config.yaml
experts_per_token: 2
mixing: "mixup"
warmup_steps: 380
Rows from expert 5 of block 3, named by matrix and row number. Rows with one number belong to one neuron. Each number is 500 + 40 x the weight over its row's rms, rounded and kept within 0 to 999. All counts start at 0. Numbers have three digits each. After the name is the row's rms in percent of the matrix's.
# up: expert up (model.blocks.3.mlp.up, 8x320x160), inputs 0-159
# down: expert down (model.blocks.3.mlp.down, 8x160x320, transposed), outputs 0-159
up.214 100:463564563534520439458437566572491477528406470438488519532451529491514445499498460453540490545481518484513469481487444412486496526479483606432472501419536458510528528444453489447536486500471540545512511498529536418545521492530486496407521559523424427513527482486488455467501544498525559481489448489602483461569515505441530415571516486521470465415448506495493545486504453505483489494465464440463484465463469489550528477551501564542454509510451446498506515512540481493493531531494509
down.214 090:477484513437518571505475479518530542472526527514474507488519582540514528455534520531469454522493501513517492464469527588456450482484470560507507520490473474541554451526590500500502495476481500472530526505527459493483562566586509491517461539502496499552530530527542485466499413511575495543541575491447549515482573604589489533542480513507496514586483556507502498541481554466539502474525561459631487488535519494436528490498506447518554488456536581526510481524403467594524545503555482
up.215 093:487452524510419399477544570500461440494438527528488495467499513502540408464407492468568457433453538537568483462512494446504429508493526483413504488502531429485501499510442525491613512490502470486469459523480488492506559449469458436450527520522479503524532485451543427605569414541498487423493475596488472482492475534485489525541483555439502478432526475496494493436498474476498493445479462547499514540492522507475489474499513521483468491480459489468571461535544514518547454486477455
down.215 080:465538507496460577470519409515517487513539518610502544458514481477483556497536513475503497508529522539460528562505515632554575539475597470558509498503541497541553499589557445497467455482574511564523537514450519522485511522516483489477526561502496623476491438471444490522505477445521492560518555595424552483528537543465464509492447484486585500534469548496433505467541503507557485456478489465507493498563475531477512500502534496486495527478539572540509485505458503450478521473536492
up.216 091:459495473501488447428476539524473438433441527429415532468552481563476479430448491456550395446508550490488516481500551501499527478527514479475525538526443480475538484540495501487502519484549373497581408522561447504538516468467505424496513515501454498512571492459509510472480472420519555573509517513524473492503524458480457445493434459506551517523481461536503519469504562537504461504393508527492485482568515493434477530507582511516511513474557484430481457469485547489448458481493553
down.216 102:526516501496493410497461523499448480545469533441471478506519433492467580536462517527452500523504441540564484509524504463474463481483526476476488523515504547479516485515506580527468557533468514445452440453501519497442404558455523514519472416562526354490499510546477522463520460412484489493478526511481497540581501488482514480557498431546487491513521540534484521527487491435507465596522573483526528473522543479457394553451546444562507482466568486484507520493561469525468504504526585
up.217 087:406550549493471535513463548496458503465442455474473471495441482505505505469498483445488468437466569493575461454484484546465448484540462599474438561476479438535539499482478490488486529497523474509501517556526522502505533487506423456431536530495492452480493462509435418491494481500456503494451488514578468454452586557525499513539464504508502483495460506524575514530426428467531607497458432441457503479492408429516503531531498554495445531463569495573515572473473513497468534507508457
down.217 094:471472520458497527580529445473533472532497513512514483504553489520470522559514546522508491434474403510486505495580476579505457525472456485519518552475489546504571440524530493480483497478449543521482485468558476507489481599504547524525478463503457503570555577508495539491515472499558488532555577468468554478536539507628540539554504464532474515514516521483390532464493494425496423498499510448582482546519500538522468562490491481526555487460509506479545439514433473534425499570544430
up.218 092:520504535521527525446516518567500486535484449558470495440556470504469442457505509454500466471530515494511465565510551486510588533551512474494511505494493537543514514522518538420471548439508489543501548471528458482511518598400511509474501513527475467508559442471553483416541471462452475458605452533469462477439482512493489439410506573562550506465547464471491512435523486516522451533480510531472477507510541470547453521502520517528479530546434575511549524532424572432486491520390480
down.218 087:499488417443473532486513501431449510519481524548539471465489467470519501518497476457517509418468496549504437480548508450508491495506550459457577526486572414491482474513437476500456511542448466466498370505457552489471503412485532433523474493531505442495494527526482555536522511490461477501493557474527530505584456582487489453485505418532511453514551477560487464498479558426494511495460472544541585489452474449511456553481430519534554480499568560536541488456514464505548478551474580
up.219 110:559426493420478513584492539559458557536504446526486493514494521493484526495519463510526438447430563513581464484462499516544464466514459537423479496502494438573472512524464434482579476545499456553521470518519444473529503471531503476437514565419469446497550518432533488459517435563442455561446475534521438473443579512499497510511499528496487473404484508452563535567448453518507502473454498432463470568502448510456517472522555488474492514482521452512501545467501544507485467461463452
down.219 105:464559490451491583529578493514502539458506467533500491596579508489500535462551517510479470462527411541507490495476526566513481535522491479490507541486542473553541472592466522453491455507530547487499489500477458498519547566541455492501567488570487509527511542500484542457521544519572486534528552507467531436492519557569566528582505550547529491532483477458520478492486531486534507504531525474606528594508460534523531548493514480532464515419472548501513417594433529539440522516504414
up.220 140:468519461562550536419487456507547443555594511551505466479566505503440383467489556432461525434453494565487462458572499541475553465469512538598485520484457522471442505496466544534489542512455579503505545506478439529492491571474464506513466527549485495451478442515488463457434587533502546491534497490499526496485491516490465497528551536493531568481495505508491506485502515571492529532523547503489552481470512509523525527530442472609479518485430548546490575488547500529494514581448466
down.220 144:550453536493494424447405458425445553540513480527580441573446403513462451522437457519494518507469543546540416488531465461479505450567514468491508453497471481528439468473433487524505502515495542451451443504507570515503495439480499548524478501489480416437463510528441520522486490517422496468479467478475445497483473526432486426435448480437524411460488510565534464521504501525474480484461487562471489454440474460568485493494486503554494442534469489537524547442544511506534504498514519
up.221 102:492492493559494480482465519510481403435605524474492518411562498474502431441528530454517513440543517496497496531547478566451522529479501501529583461450549423550456476532445467534487483476487538542521530433460516549536569549501537497421552433524478524551544433494507443429468513522400514483503540511509514425489462485501482515556557564478489533437496449556513430510482555502474546524541582495542516476532494493500520503548491494515549559505456540512462479450501520488472495512445550
down.221 109:512466527473504446459437439469411504554546498456528472536442462502455471541497460484522456448463489513574430535636444449468479459525486436497534542464486468534443503473438533526522470488472558466509492480495525470567477446458478551498490502472536404475493516517427582555487431474444517510533422515484475538443516485481535428485439476456551432461511513529500479478519512478522474471477567524445501474399500474543494482421494538463486460491479475557557502478513456496530512510476515
up.222 079:575471613539506499481516548493414458566424495485506529519521544524531486559486521535604483480469554540584463484506418511493465479501503583474498471465465467518500562450454405495484519532513471486527470497493528509511502516500462437460550560446456437530572443503525509434467432473489509477503506449515511485483550567466495433463405495490512487489504516490560503495428570522515417507515487493506495519506475471490529438490519532503454461464455490531500527525457541431495440568444455
down.222 086:494527486455530509533502526449478548513511541486488469550555588515521524505511547548457485485480457514555432503531414532507479507453496500468569524532509594539542499553484542431449566493449535523507514502453505532479500523471531557506467447495536437591552493508437498469473446486529506553557559501466509506520555541609479512566521477549486526502525565499479519475466518420449470437493485463558497502500478503489502560547544553527584514363468540522491545518513505584459511535495504
up.223 092:537495525513479487467488513529445520530507521414431576477438551567553519447471400484583439432488544558544468538489518517545558509525461473465428518469467421521454467499447464510487502498564473515568457557497455445499532545575448469487468533501501459451591504475541464483503419531510528500418449523534515499492573547496515530575533520527464473521555480492535580454457528502548489480490488491454527536481545494532479477559510533462503471468509464509478461504516597496492469489469461
down.223 080:546483483492447521568503462488476502437511568493503456489490493490567524525480450504468515520510480537531523473501477572423478526484483497488466552474496477488553506471525580533499495504566491466491484476538375544499531516579469523514480466435463495500480556534518466474436488581495498484497547516420499534464513460581570501478420448588505572508481538486446527486502478481547491471441488507563565441509479430450473520521412482533478458464527516412496440445478473504502541581574445
up.224 093:528485491530500454468478476441509494412526559506467562441439528516454476474427502469529409511454496500568503437435456458518475553511482454554491499470529467491521526552495439454501558393497466523567486487536525403508478466551471456494567530515523436472506499454518547466526478477456521461472475439461515500499569523478481447482503455520471459514445456515433491477474553470472436417423524506536495476490487529536477459567527545484497449493455498446575484465585485476490432455486465
down.224 084:473520517488483545543494432472464493504536556485484476454502498497519511504551446514509497488563503519463555485504443612499494476441453573503496489404589430481585507495543514460519530470562495555490500463546553524565516517565561543524507533480512537549512520531442472504455504464492519508549523555428501436529511496526544514521570487488458480534459465506487572471511517490509476466517493358460505530490506517372543479488471520458459536438501541532450486480485462553551503508463411
up.225 100:442537523500554504498476501565460420586504409480520527464568525450525424498532565520480441476503467518486458506511475516506566504567498534580548503455547511516476530449518541541492460489477530528577508497498454522468537559522458475553571484539515442468504471449546424466480573499391488527550505560454520497464473470492497555561512554506474540524498492468502473496494534582491524535468561509523536529489467525513567481514466536506483534490444540447467511468481533502420598524459424
down.225 100:550486505478482404462514462489478507523465489462535441524467398493495542543466464534498526440512429530555465443575472459503486489536552417499481486455523502571470460530471549514539526545537504468450416522508444454473413466489495504546498468541517402442455517543485504522510458424452487459492505462468438545490451546472482483449471471451497423491492469562468468479490577463526556512540553511467530478484502454583451537471508517575488484467494524485542452497567506411495521532487473
up.226 089:514528424504447504496516561555504496501474483472501511463483441563534453509469510503502490512444492523512457422532539433547526447479459502499468488473485455487453526559482458488466541478502458435432501545537419463484515523510445396476518454469494520422480487519519426548485563442456488523435500494429451460523516487552528485503512440488497432536572494524466454436510491448475488480512456534486519547487445489511463502575580461522521604463466534452578397492474519456432520505455508
down.226 082:499559470459476525557471507518546478474542525570563488464481509470492534466452583453425501511499535561523558511431559532503455497474478547554422465438533502508480586524524444545536533544516498475405480544479571471495518445539497482464471531475502632527484553514553462476477484519518515533475518490440513552535436470490497491501506547461424519565463529499498470514539485470558466456560519463542522475477560431448550501550491471501531486463500507548455516492535626541500512473487517
up.227 094:527539532451507422504517498472553475490492505510483536521488478550512584527476468521604513489513531500493461509424460510532509527517563431393519442489531574446542513539525549440513505508547466482444407522525535469477536494500479443522509474506529532472527474504538555532533543376485549477480474494511435515506464526517494522464486446566506441473513485545490495548424512464546479490441488500499547493467508497483511547510624474510540527542523556488512447547486598461537501420579513
down.227 091:517514518526532448513488557553488520484449505436499462497458522478471575447522544481490467497469538483445505526438538532482461465497507557452474490493489487460488444437553584476454540522488537477486469481530496566502528428481498477526555461488528457486494432521453505548450556445549530569388590539585509503490479445504517479555565471407455513559530506520578547522498554476433485499476506465457572519519507522470488526462541510520532498438513523489453524560474498563429557525524581
up.228 087:483463445531468445531553524594525576477483495418451531480507531520500448514512543515524465480472508494558512495510534503539492519516466494446509531491492478503473529516482399500553470467542519490547509538615550527515565534459526464518549543516378490474518467472535502537508509516430519498537528552565532431400620520499537481550481521564522453473560470476536470490471486451516541542472495498546520510458460442452474543589525558474472570481496508535514540468528543455498494476474447
down.228 086:475466525493573579520499528518466561520475495416495482525525555493523527508492456534493469507517536480562497487605447498522516536494476402466499564498503571436533466527461530532426516509469496446501510442531570460506460529465566514521517504484512440522465494523443548463536431400555475529531488502577488490548533504559529445582545419497525554548521540488456443456482479481443490430536536496555500462557493435564515450469466531504494541445560500516467498493540482468491519516558538
up.229 078:550523446509479467512559526557463552547523508458415496548467525475513505440473507404547519516512520448478521481546502513566497422515501540466507492470455507620499484483498475500455521493479459494537500496481466502527511510537507485559502475536473461435482516465464536459479438510471493510517549450519448520465483436489556528499445385598504478521487537481547542516501451471493538499493472448472476472564372469515460505480492498449486391487558440479569537545468525458546553497499414
down.229 080:525507526468453535542509457539557461440532466539415596505531558529528464501544476541549499489440456530438581494495507522527467514444501442476511468428467535503553442426521539521504479451595476468461539463525459478519505537519456487511562455471536488540582545502484525447521573510481517497524541544429504539452554559524518439465479463486556460443503519502431542551504385525565489497553526495506474523517479505460486521543523455516475542532463483513440552489536517538567500477568494
up.230 117:514529485547535521454520450503519394507550469537566472485541571492484501390513507485454485488481556558473493499552488502453526422466504601551478478505461478520437494447445511535516513512422575494524564472508372538484477546524462513468482495591460479469517474496478470417454523502481513467459470497545517539498462508443483508498556512497533526507508493524523520436512513568447540545496510487445527458444469478558529527475497492544461576476483606494450536532531490506495528578501443
down.230 124:508483563520516446447457483430420512545495471558552479546472440486494475508487466517458492496491540507553421478531457424487500468579488441480529478493476499492473522429397565489516504522509541503517504515520560496513519405459457513574503505501519377498489514521469505545469452540380492459439462469496442517445516486421511482475433514480475410456458455506523503493487447552481492499497521547484518464474471483568474481494482549511472455514470455478549555454562497512606501502502512
up.231 098:462419538509555537532462492541432374466474496467510449462527433445445451487543543478524582499522523546477449511488533548550507486502509513551560493532522452577502497478479508489550510523503529529551517430520437584594474514383486475492524506537507461551512542527474518509533524482466461533470488518465486502430508482424525474536533552417485481455506483541433564515443604542512529514495513516480538501518525500539543503530467515550494544563511529501440527552490452529527522469449487
down.231 113:496454514470545406468454497468480512542504531483540461587415389522503501563424476512466496459453468530524420495548447483463459493536541460514509519464497511475426483458516542566501507530456515437503490508505587483477440443442447518524519485515476418439481525501465545511495446491423519478511470490473457470472470522479540418464442478481521454494500506503450457470495512493527516544495592569470477437398490507505482525429547553521470441557445494480555531501525530475535520470473529
up.232 095:520485491498423459485511566571518515458417463493460499446490501516503458465503478495573485391466567538556471474527455471483468546522465488468501519516514460464502577559467424523501506510545502513574422487503518484496553520570461489428531518548429513502542465446485483499522549488447566487449449499564520435469557555477507495508505500493492507438467475478608463467401469558594528499501498464507523520516476497497550472564537493476496557506554489520464508432455506521464504540439562
down.232 084:503490574480530549552525521478539527524490530445463490480501474485490512648471519464493480535511477510581440475567475498472535542542490479444505480494504513507571451504491528449485530488450460398487516526515470519491512592464460471524468473498500394542505590511502475478547401427518485505468483525438439554522564490487488487520522455538529527532470528494434477492429478413463463486477539437566488532445549476436466554488504479461490501446512449527480440502584533519526514520484481
up.233 116:521494462467505528509513541446462553537511459542513495493541486474521585521543512551459522512551444405451573558460487516521422503541513506564428490534503523468558451521544488465506465489424482562482489477525481525450481477510522470499531497401531505477480567488514511530495452482508537609479540540472548539528496448580489551501471434486465558518447481503498417459531530510493515496519468450534441489582520511460437554498505439449543441450606495455516436454463490477449489510523501
down.233 109:488549491516519526554534483494536538510485472560417587574490533497498459517550500501514451485454590481396604530483543531538513570567479515465524523457488473497495532524586501474563453428542512539550497461555497484491519492525510520482557469506509606545520483437532468453482553525453534514509569552476509491474467469475519526503423562510506496535430476470494534481608535556534535494539445468475474529454468538464543530564484478471486543501475497491510479493423526540506541443463475
up.234 122:470477464550573538516508449489480483525567463556522461472574522469467425484546510497482557491513446534528472491570507528514609508498511523578494516520512443505462506507480575547459506484446579537521545478513377513478475561421512541490464491604523507498475501472587462474502528499508531485531503508456537505447492502427482506519581575459546535451455465493506443484498531572496497550504560578487528465500579517515521504490481505518521527464479560513449524466461525504468530564431458
down.234 126:574460490494484476456486471460428557543503539523493455521424408517454438532466502489483518461519496535563416489558460453482506476520511412529553511478485481571433468523460514491500501542483546443512387508481510478481536459475515473551527540523462420467440528548445513496480464512443485477478455467463449464478486474458524441461441458458492394490498412539539421499513541525497532488475484502543493506457512488581502515424473555568496476523484526556522533475518494428542477507462476
up.235 119:491439453445419510519539506467437545516506541466524507481517453517484558494499537595465516491494489463502568495493492500503458460453475461499473504521495575510517471550521450480476487550438484605451437456511476503468486492508549393500517479468504521482499582527498434570475452502521525575544543470500581517536502462555492500502477462461518556568440533462508492419540526431512548491542512432558459469547485539461478515499508488445544483394577495444536461453461476481512453500520555
down.235 117:451557460529523496594512463512528473492498453517502556505547528470522492492540467540490436505509548456430599531457544506511491550550476533458485469476498495544559500454578467445536448456536511564532527435534509507512495504556488568470507491475513659510526476446521513451516527541502513566488511572499501459460474455495519508493474581470493494524492505404490544457558496571559507513480471470475470514485528550429566508517531438462463538551524493487481469514403497533504501424549480
up.236 087:462494479491508524488524524557503481444417439455424602479510556485508517498530464525605467523465575494518409459537483493530484544508410545419480525483502513485502544538503480460523514511545526459524485566557546468511548560465463452518516533517516413448493500469504513478491474488409468486481458504441444496421543542477508503468495467418458463435490486471501542564470506511463480499461478521485510511390466461464508471551577566448556497504471469498538480465514547505490542426499498
down.236 068:452479558463527502610594440539506549499542474486480520483524556477471548444493492487434496549522446471562544469510438549495510480446398471514509506470446459551536467457551602533474547496442498452452473524460432531544600525501486538480431493492562488464506530526497476493433466541517511472477524487481487472485474548555568510483505439501494515507479455481449484471424471503510521440530562548441519498496472454481511544499494476564490479443547535488478409459458523471472493479510425
up.237 091:497437452541438574515556534459452531521544519545511480475502502481559420504479462522502490477497503439445522522522515450444463502500453541540566543527477525505510520545490349509486472534443528561471567533457467482488495481510506489513474501499463550549504461497488485595482422530493519536497473499509590471443458516505539483477484495481470546587500471535555511447512521460485562491533502483525497484440431459568494514507512553482473461404535537493575459475566436467443532539420525
down.237 095:537497500505443485471491454547469486509550494543456538495497484501464497500579487414512508457524474507437490489517522557470516519543503446555551534481507425520528526540554395509530457479513535467455541532463465542473551523547528589550510542551559573486457498509497502453545556556485474500514508572451501420470489517470540528468516605467568457513467526476510510531525509495521492447544481476496509535433494491417572423563475529468476467469578541537503387513494491533504519429444505
up.238 085:550459491439474550472491543581466496442482528519465501511506504576512459453464432458582533442491510522539493532535424465463494450520470560523471374471485486549481512457449417507484549507544470491518458492565468442488513447523434504419488518498476477466518588494582435480499508514435520517485451495519509498496616544499561556537511530502491465494471529523459501515409486519552447487437480457467467496477448444559487472477465521485471481517519492521532445524525539529465524548444466
down.238 082:484504482473475558515509536488474586494473546479439482538539543528465536546560484451465441529532448523535459454586453514478442558515541475498521493538477460523537416501485548444523488565434572458432444501531542571483486525552468544509550444504487447531470511495457452550487528473548477486528566538435492482489557584542555458475469476483493501487506492495479494551513565415446508428505499513550472514524520569468492602493491494529536540425449530516506495561479504540434551547496507
up.239 105:510517510480431434490480474495495449453419502498503544476517480520483578424473510522515515518549464463467530500472511468549514495502520368500519462491543510438488500554509517452487503507541426488480405525590544436463477470447449408490550494451497508474535489476402503564521455384475561505448552469530502525504491478551491488497469461500500501505548458480512499507481489505499456502470448462491505464532512453508458481474545479510485523373554491453543515478474499438434596443498531
down.239 105:455520487544498475527449538581536469440413505441477511478512541509502532424485535513484545461471495483452523507463634527546511499522490518471498482529481537447547482444538531457442489502484457565486486519494491526462448509532535502477526445556515543485518458467481542548485577407548541490403531549554510539516499404515487502573489452520504520497513502443521611519542472525482481596491489532477534511596501506458472530461571449492543539530482462529418470509457506493498491484516550
up.240 083:557518434498538514399503481512407524523501510520436499479544515548501497533511498512545501482514474521619500463506506449499544496553458451459455494464477506495524460518515451490507458489521468489464474548521411542410551590575519453462500490499478466509561550538512477468477495478509489502512472486510552501495547625491575548524498519540576539517549515447476549537432451463463466539471464494542520472500523459496474465525449526528449444408481489496517516453491595506539430483430478
down.240 083:483551469500509505563486529515463525515533580493539422473517519477477530431525515537463524503473428502534468466585463476474431499508515507541484617532466546504525431520424539546473544511440442447454490466440541510542427539491475455546527453555498447523511497553418463564444518510547497462480425498527457589569526487557537455487501485524448547507534506476488484490497552487439514486547500508515506488505478538555499563451497464537529459494474471507485515498535511499447602576425520
up.241 090:517463502495582517528484415491466421445529507532445451524550485432481510448482456488544533418491499514563480517503495564489495472477466567580518491537512541534495431436464494460540522525502479498501525449523419521563450531450491454490532501498447514478494516510450410520488417516416430451466469469498478496474536546450429529514507526559509515389505492529438469568497510447469519464499457493456470518522445468551559464514431506543537546558501544525428522500521535502492453523548484
down.241 114:520487486508563442470491481432428481518510489526520512532497386503504518554460506446491523460434483509522450514530472446510489441611530456457474471540518519464460516450511534517497500527453486483492470479475612519496417435448448489504530464553542446440463491513448539543475556442465522493456523493467492542527460498479486409480422433492476440525446469592542468503518482549488520512463488589479517497489513521497420524424461510532554440505536496466525521468498543529542473450515569
up.242 094:460516510492503513468521527500479523482510458420437560529534423477527517544511478465564401453447495578449490463520454500516490585540457517475483517456521454503534562560463400473560487473553515528523466554565605454486553524492516492457521523513497434554545464505535550475556474463457426512513516562451523448432535561508514499507461558465491482456543442520523443511456501497573528429506528475506505519481481469496499519584558548504511477442424544480501483475551495513469452482482509
down.242 086:508427606508516522469518543447429506552487467522495482494475534449500486530506506443540555513547523508536492420540484453535524552484448478515503529562482576434476465523503588572480535520501530449491515520502469491549429478422484572513453415494508441507531505541515505473515401490515529463580467517475480473568547524481555514563559433523561510469562530480424423493436473449487456482495541548536501483553499493455513507481477486476500463408507532507464484505543448469487512562495528
up.243 081:534460491493485522514561486507448562572480463534464507498500459517489505416510503541484529540560483485508575558486536454474462529517498498580410475471481548472491438558470480524466492512438434437458513490515535469514502414450542503580518509421462498444506578495476530627492454469541593512481505495600521476518546538472491562517464487412516526498540521514525538493522439440449512494505495495465471445549520540485487491482481490506476485420595487459563441520484498534475481490507518
down.243 087:436549465455529492529502487487568537495465473555503521519543502473508527525557590481524465475427530423380554498501549534526513601536512484495487490413482464480520525484606467438561510454517492522546473533496549496500464499556508499501546536539530605548498473467484542471510465508480536525491531552508468506499454447493462458500491511534448472535433562470570516514536463527530473468459486572439494493434480574423540514488482492425486562521515493505554492480441553528497490430531507
up.244 107:486489401506449491514497517449483561534499525502496563424529436514475512473492502526489522487501492471477540492490510493511469473497536463537497518485520547544525480541531450499463486523448456612474440476452443482453432523535507473548541476434514490530465531471425524550467466538573535509513497485489576486549548510525486498484439456426476565507525500506507460458549538449519525503524484424538477521500455537435408544446482540453530488420516482519560355532434558542445472492464539
down.244 110:480589469522470511573527472539485477464537477530468559554490549503501508524501529522488468476452553445411557507453536543517513530506525498494500510444528442551531492501616427478500442459484541557511538515543518517506529535561495582473536538461468671559462466434545527477504535553497502552509549571488496458453510517506532479476493587515477473505504511454521586504556540531529477512481506478495483491429490533443550497556509458461494486517482513545452484487450563497469544452503476
up.245 137:472513482535560582460475487496572481497533518525545463468516486474423460458471554409452477440466490572484454486562524467475525473432549571549501488479444531524448502487453521527491552501433587524482566495496421517499482582517513521507456485535495471525484514535466457425458544529463512452513454473491521508506510511474463508547591525429535566489518480525522559475513497520472468570540553501450538497430513479567518467498527487559504482493429533568426554473535477513431530555452512
down.245 144:546476522499513456429424441440469535550531528512583457570434445526461427523475450492484491478475532528500454462542454428467482450521552494534513465460466467549449469466433533574503503503465502436494490515494575494526494434488473521519503543517481401462482513541459501520483511513450498458441487466452456497443477513430511444399444494473500423485478458551518499539496502501467484483485503523464504447457452484579472467445458535512477428545491446524531564416535500462529499521467561
up.246 086:529462526481492471544504519581493479510503528419443474450497519556570477470537475538563493472503483474540449496534511447487446560500443481450475478468490449486475555521508455500514473503560551502600484557531548468487524557467528446493512477490529476484566444505461543431519486468448489542464440454506518484459584589535508491475512485491464495496470445535558561410463491535464550485475528463538490610447486435478443484551575504453535554547521487487499548432535423475483558495487519
down.246 078:491459541418547536535495572455522602523471508432499493479566584487520478502508517507487516527506483510567483422531446488475495442460442444506492528521486534549546511449504535557479519482455524506534500468440513487480497554524514457496439488470489441584521527552500493460437474526547474542541444517532501501504483516614554465527495446511524451562573584431390472517477472487478502456471497434544500446540439459488480541442494487480496544487501580514501457432490446494506536546513495
up.247 090:461505472534469520499509569579487508465489430513405528423525505534447487505472522473544477514521540524539466462565518515514456584550383530485511576484523471491478530526493422495575454505585488472561461538555513449511574494495524481449489515493496491496519482476488469464498524504466564473471494458522484431450590623549497510576502541465460519526536513472547575491499470484499452500483446493496515500509481493539516438562500528528508546454473478472458491551512559531557530526412540
down.247 090:467441544486536504526525537477483506522537518414513450429521459510544516530503470534516494529503436514564436470590439446458528490528485450456470489527506627425518541496455584520537499541528516486504528499470504473505426512469467529487529456476492389486496557510498586492505488462500542520486449526513495542603543523498583481484444470475499474446571498521496466545438486468530556489557550560492547435518506478453476520414515491491495488501484409530499488478552422478534477505506499
up.248 101:472419572503497497518506515481465428487456506479452524541552507478454489480503465481525482514498516502473463463530499540523592533561483497509485417527543597441510462492472515490478482491539419457506487459500526535593458458372473428504504518444540557405476482442493461568544479435469502459523381549547453467480552440461460456544456465500530490442546470490460425518477477528480471564472506513496457505526488513504503472510593506489491523520515457518486486452506490461516481436524505
down.248 101:519505511505568436473495518467512433567463471459526497513532432500506530548474531472514492504489493474476481549480494514479508532464519446442472440499469509471545535492526477497479523527481483497496497568439559536439409420555493447539516505496574545470476450484475514517498463483483520460443512511388491503542408442507424398545434462536459426531455499545544560495537513507505495526497486590473471429410507543462474488508507542510577499424588483464549553475513489532503518500550498
up.249 079:485591524497480550468488488503483458523526477533477533473579590504587363461505486462577519481501578496471429494531492422533522567563517457535510558423559491471534511485478542513509503471523466498538512512531465455474577470546514515499472446504468452529525530487602443503466508472422497559551525558502475478461502485450490467518514496446554537498538477479519485409479490534447492547461456490483489516450579492493550527552504467454497525486484562432503550479539503505513559520463524
down.249 075:541449494449510431534516537516488524564454503453542469468466415438452482463492492537495422440463482513563445490514481508485459506523552433480574505466489516453484507496530448529463462521515485484484440476550525548507439472423533507588545471503483453430428531537520551551496511474483449508497516409459477514599536519473486504517477469524468505561485519584519450518555502420525544487543508550501467505474601493573489467492500489554475402471507464541513489470534508435516530503519573
up.250 106:504441536453464515505478527539553526553454513452492491489506473510480568462415477525517528575481503457465476477432529450527537500493510429537448500483481519464535482526564468431501456548507383491431407519517486533458483424481512467509543467477503467465515503494471489517496495407502550464483524456498456508532511499538448524491437424515500519542515491484538462533515494462435436514425385431437481545539489502464442522493542488499441502425534517445439427525505510497502493425565523
down.250 107:481515491452538456571517493572528491427442458477500516438511523513518558443503547553489456467475510425481572513475545497490541495492474526400498456526504553445498523423581536490491468485502430541489495501505535494493485494474529599465536464515537564524561498479467540466542543402529529538430491527579484506506462409533514484470499475522504546528496543457518560474503457543500475570438547542434462527553583481493484555458558481474526546553494458503469494534451556518485517458546534
up.251 115:512471451489492507457500542431478546531481571497508498490469509521460584461533535594494544518511468467487526524442517487541418507487485492524487493528473498487550512576552491459450433488470482554517489534505472532455457434513514479513532482417522524502488592502506480562482420496561520567500535533517544536528500478534469560471434435465546523569488548490480490410534538439463509525521536497494483518541514508443420511464542469441534428409564561495555380483505469487459490510498538
down.251 116:433572508515473487576509500561507508508478477512462569519526509476526518492529500502481443528496483454432608527480544550521489477533488523516521476485484505522572515467609467461505437440547493586495540477506498499492478517514532512503576532461517651556513453432521506448468515498504487539496525555481483476496491455494537492486459564505489487516444559415542529438566478566552520514503477482468455565502488541427514542520539509451503513521469496454432478539395519510490541444548456
up.252 121:505507518584535535487517449451530453513625500560524489439538489480477416437529519502487542481474449582509496520574493505443519468457529502567529508515525471506462454540488528543497497515439587519516517465473413521533526553465481541489481495533493538438482474500558463463450539532471504484565471523425530453495486503472504444493515570410536538472535506554446466445508567519485511526538531554490524528507522460521522528525453496530567513508394559508426590479493511534526513551451507
down.252 116:534411560512490498454484472470405548541585513577484442543432422500505472494491474515524494522499542553539457441491452452462487472547479453481553521496501477516457514494443478526484464529493558414522423467468511547536510442507502481593496542487486470444463457501462463516444459577458496499520476443486430473461477508454488453416477522427442444482497460532526476480521454540471509437429491504511487465460431484527538503457444536509491468483486525543552538431517483493560502531444447
up.253 090:494460532544530491514504470501408533486468552479466514467504514480547477531513475499515439523477564474504440532481533489528463487511438473504601514422458466570488584494506431460518551467522498451534500547531508468478529506491494520466550556380424479506568433460516500509492533471458464520496479502496496438419576640459494509575484485481496495498491502502580491511433515513501511437464429454517406542557499468471530485527553557486545558470518488451477492503472536497500505488436493
down.253 088:450457530484522518473512597478471438575540510451551515510495529513468542538485504523525490516504515507558487472541517543463473547449518521540467576524504561483523492550471591491492513514466587464488567518487445503499461578481523492513471552460521468582463511411504490481443451509513477492542471536579541549523508499571524476558559471542554564528605565514476476466476477475434435495502484426530518480517519469581485502498541472532476524504413514532435521470489536423513546542561498
up.254 120:513538450545552546451515438526560454506557497542535489483524545491480510471501547474472509500474488579458449467531512477453536476447540539530458513469466492511473506499453491526473535516399557451497570413485407526479503569508437529527417495544469413467486480521470439482427560520430545458449495468514541545540483503492488485494560504488559523501543475542462564506466516536489519567512517487453597488475484481580533508485503499553502556442466526562462537516550450543458561559486525
down.254 140:535487570478505437399462489496437576533522512530533466550443467541470456518458462496471491471445554553543410467533453446499439431520543457503512472485457500514421483476435534535496522502510496459484465490481594465508463396449439499542497525493466399456480511554438451534489475500396488475451480441517468525452473474460470421417482526479449437489472460542492509527488484493469526482462481514470468462477454497561477517480475526507457453536464490490556550467537506491525511529532496
up.255 079:508549487558479477454483557531510460539482472537491431480485456476442506491531497419610499518488503528539485456513405446522477464431438516442485472412454509493473556518437466536455483484504518487536466556490509492510487509453411477498515454477482507563549536502525513506515506487470499412510471554409498431519488525459513478469501537541538484487499447583503503550435442554460501511500469498489502474523518427585564490525525482504519485536593560526611494425499477459488469485479438
down.255 087:507505493537483526479478536440508594542479551486469467620448559506511605461519535478435500443554480506511481533501476457507415513451509596514482524555498510499516454532450449518454504483456504504459467505554563511443537500516563539595471484541540490527481511474450427518524479507545499555525535540456548523517518441552526493530554488500482509561551572450476509525472565501485514493542552487534495493519519562473478535509585516566560441439450551493457485541481565539516517479537529
up.256 112:501493437488512532531511545470489545550529507485530548501477500508522550495507547566513479479536447454482508565516512512537468524525533452470452490539475539496523488470517417443459470494480502525449466470474490554432478448491541487498485498416527561503549607469488521536513441525525515571510501495561553601538494475582477502485463465459516553538524523520499510460530506454517553486470515432519440500575540531398460536439512463424578451440585487437520415490420481477487504493554501
down.256 111:480577452521472490563563512552569491474503455575488567537537513478528470518517537555493468512472504452421580552468506559542506546501505513480497501490508485495527518481622524480549430418560485512550533498547506489496533514524516546479573527515503651534535459453546493470494500512454506550510580574488468496432470465532514496502487536500493491474444514415541565509569481533529511519517489503503441525452518541464491559522508453479517515536533527493512462524416529543491569440512473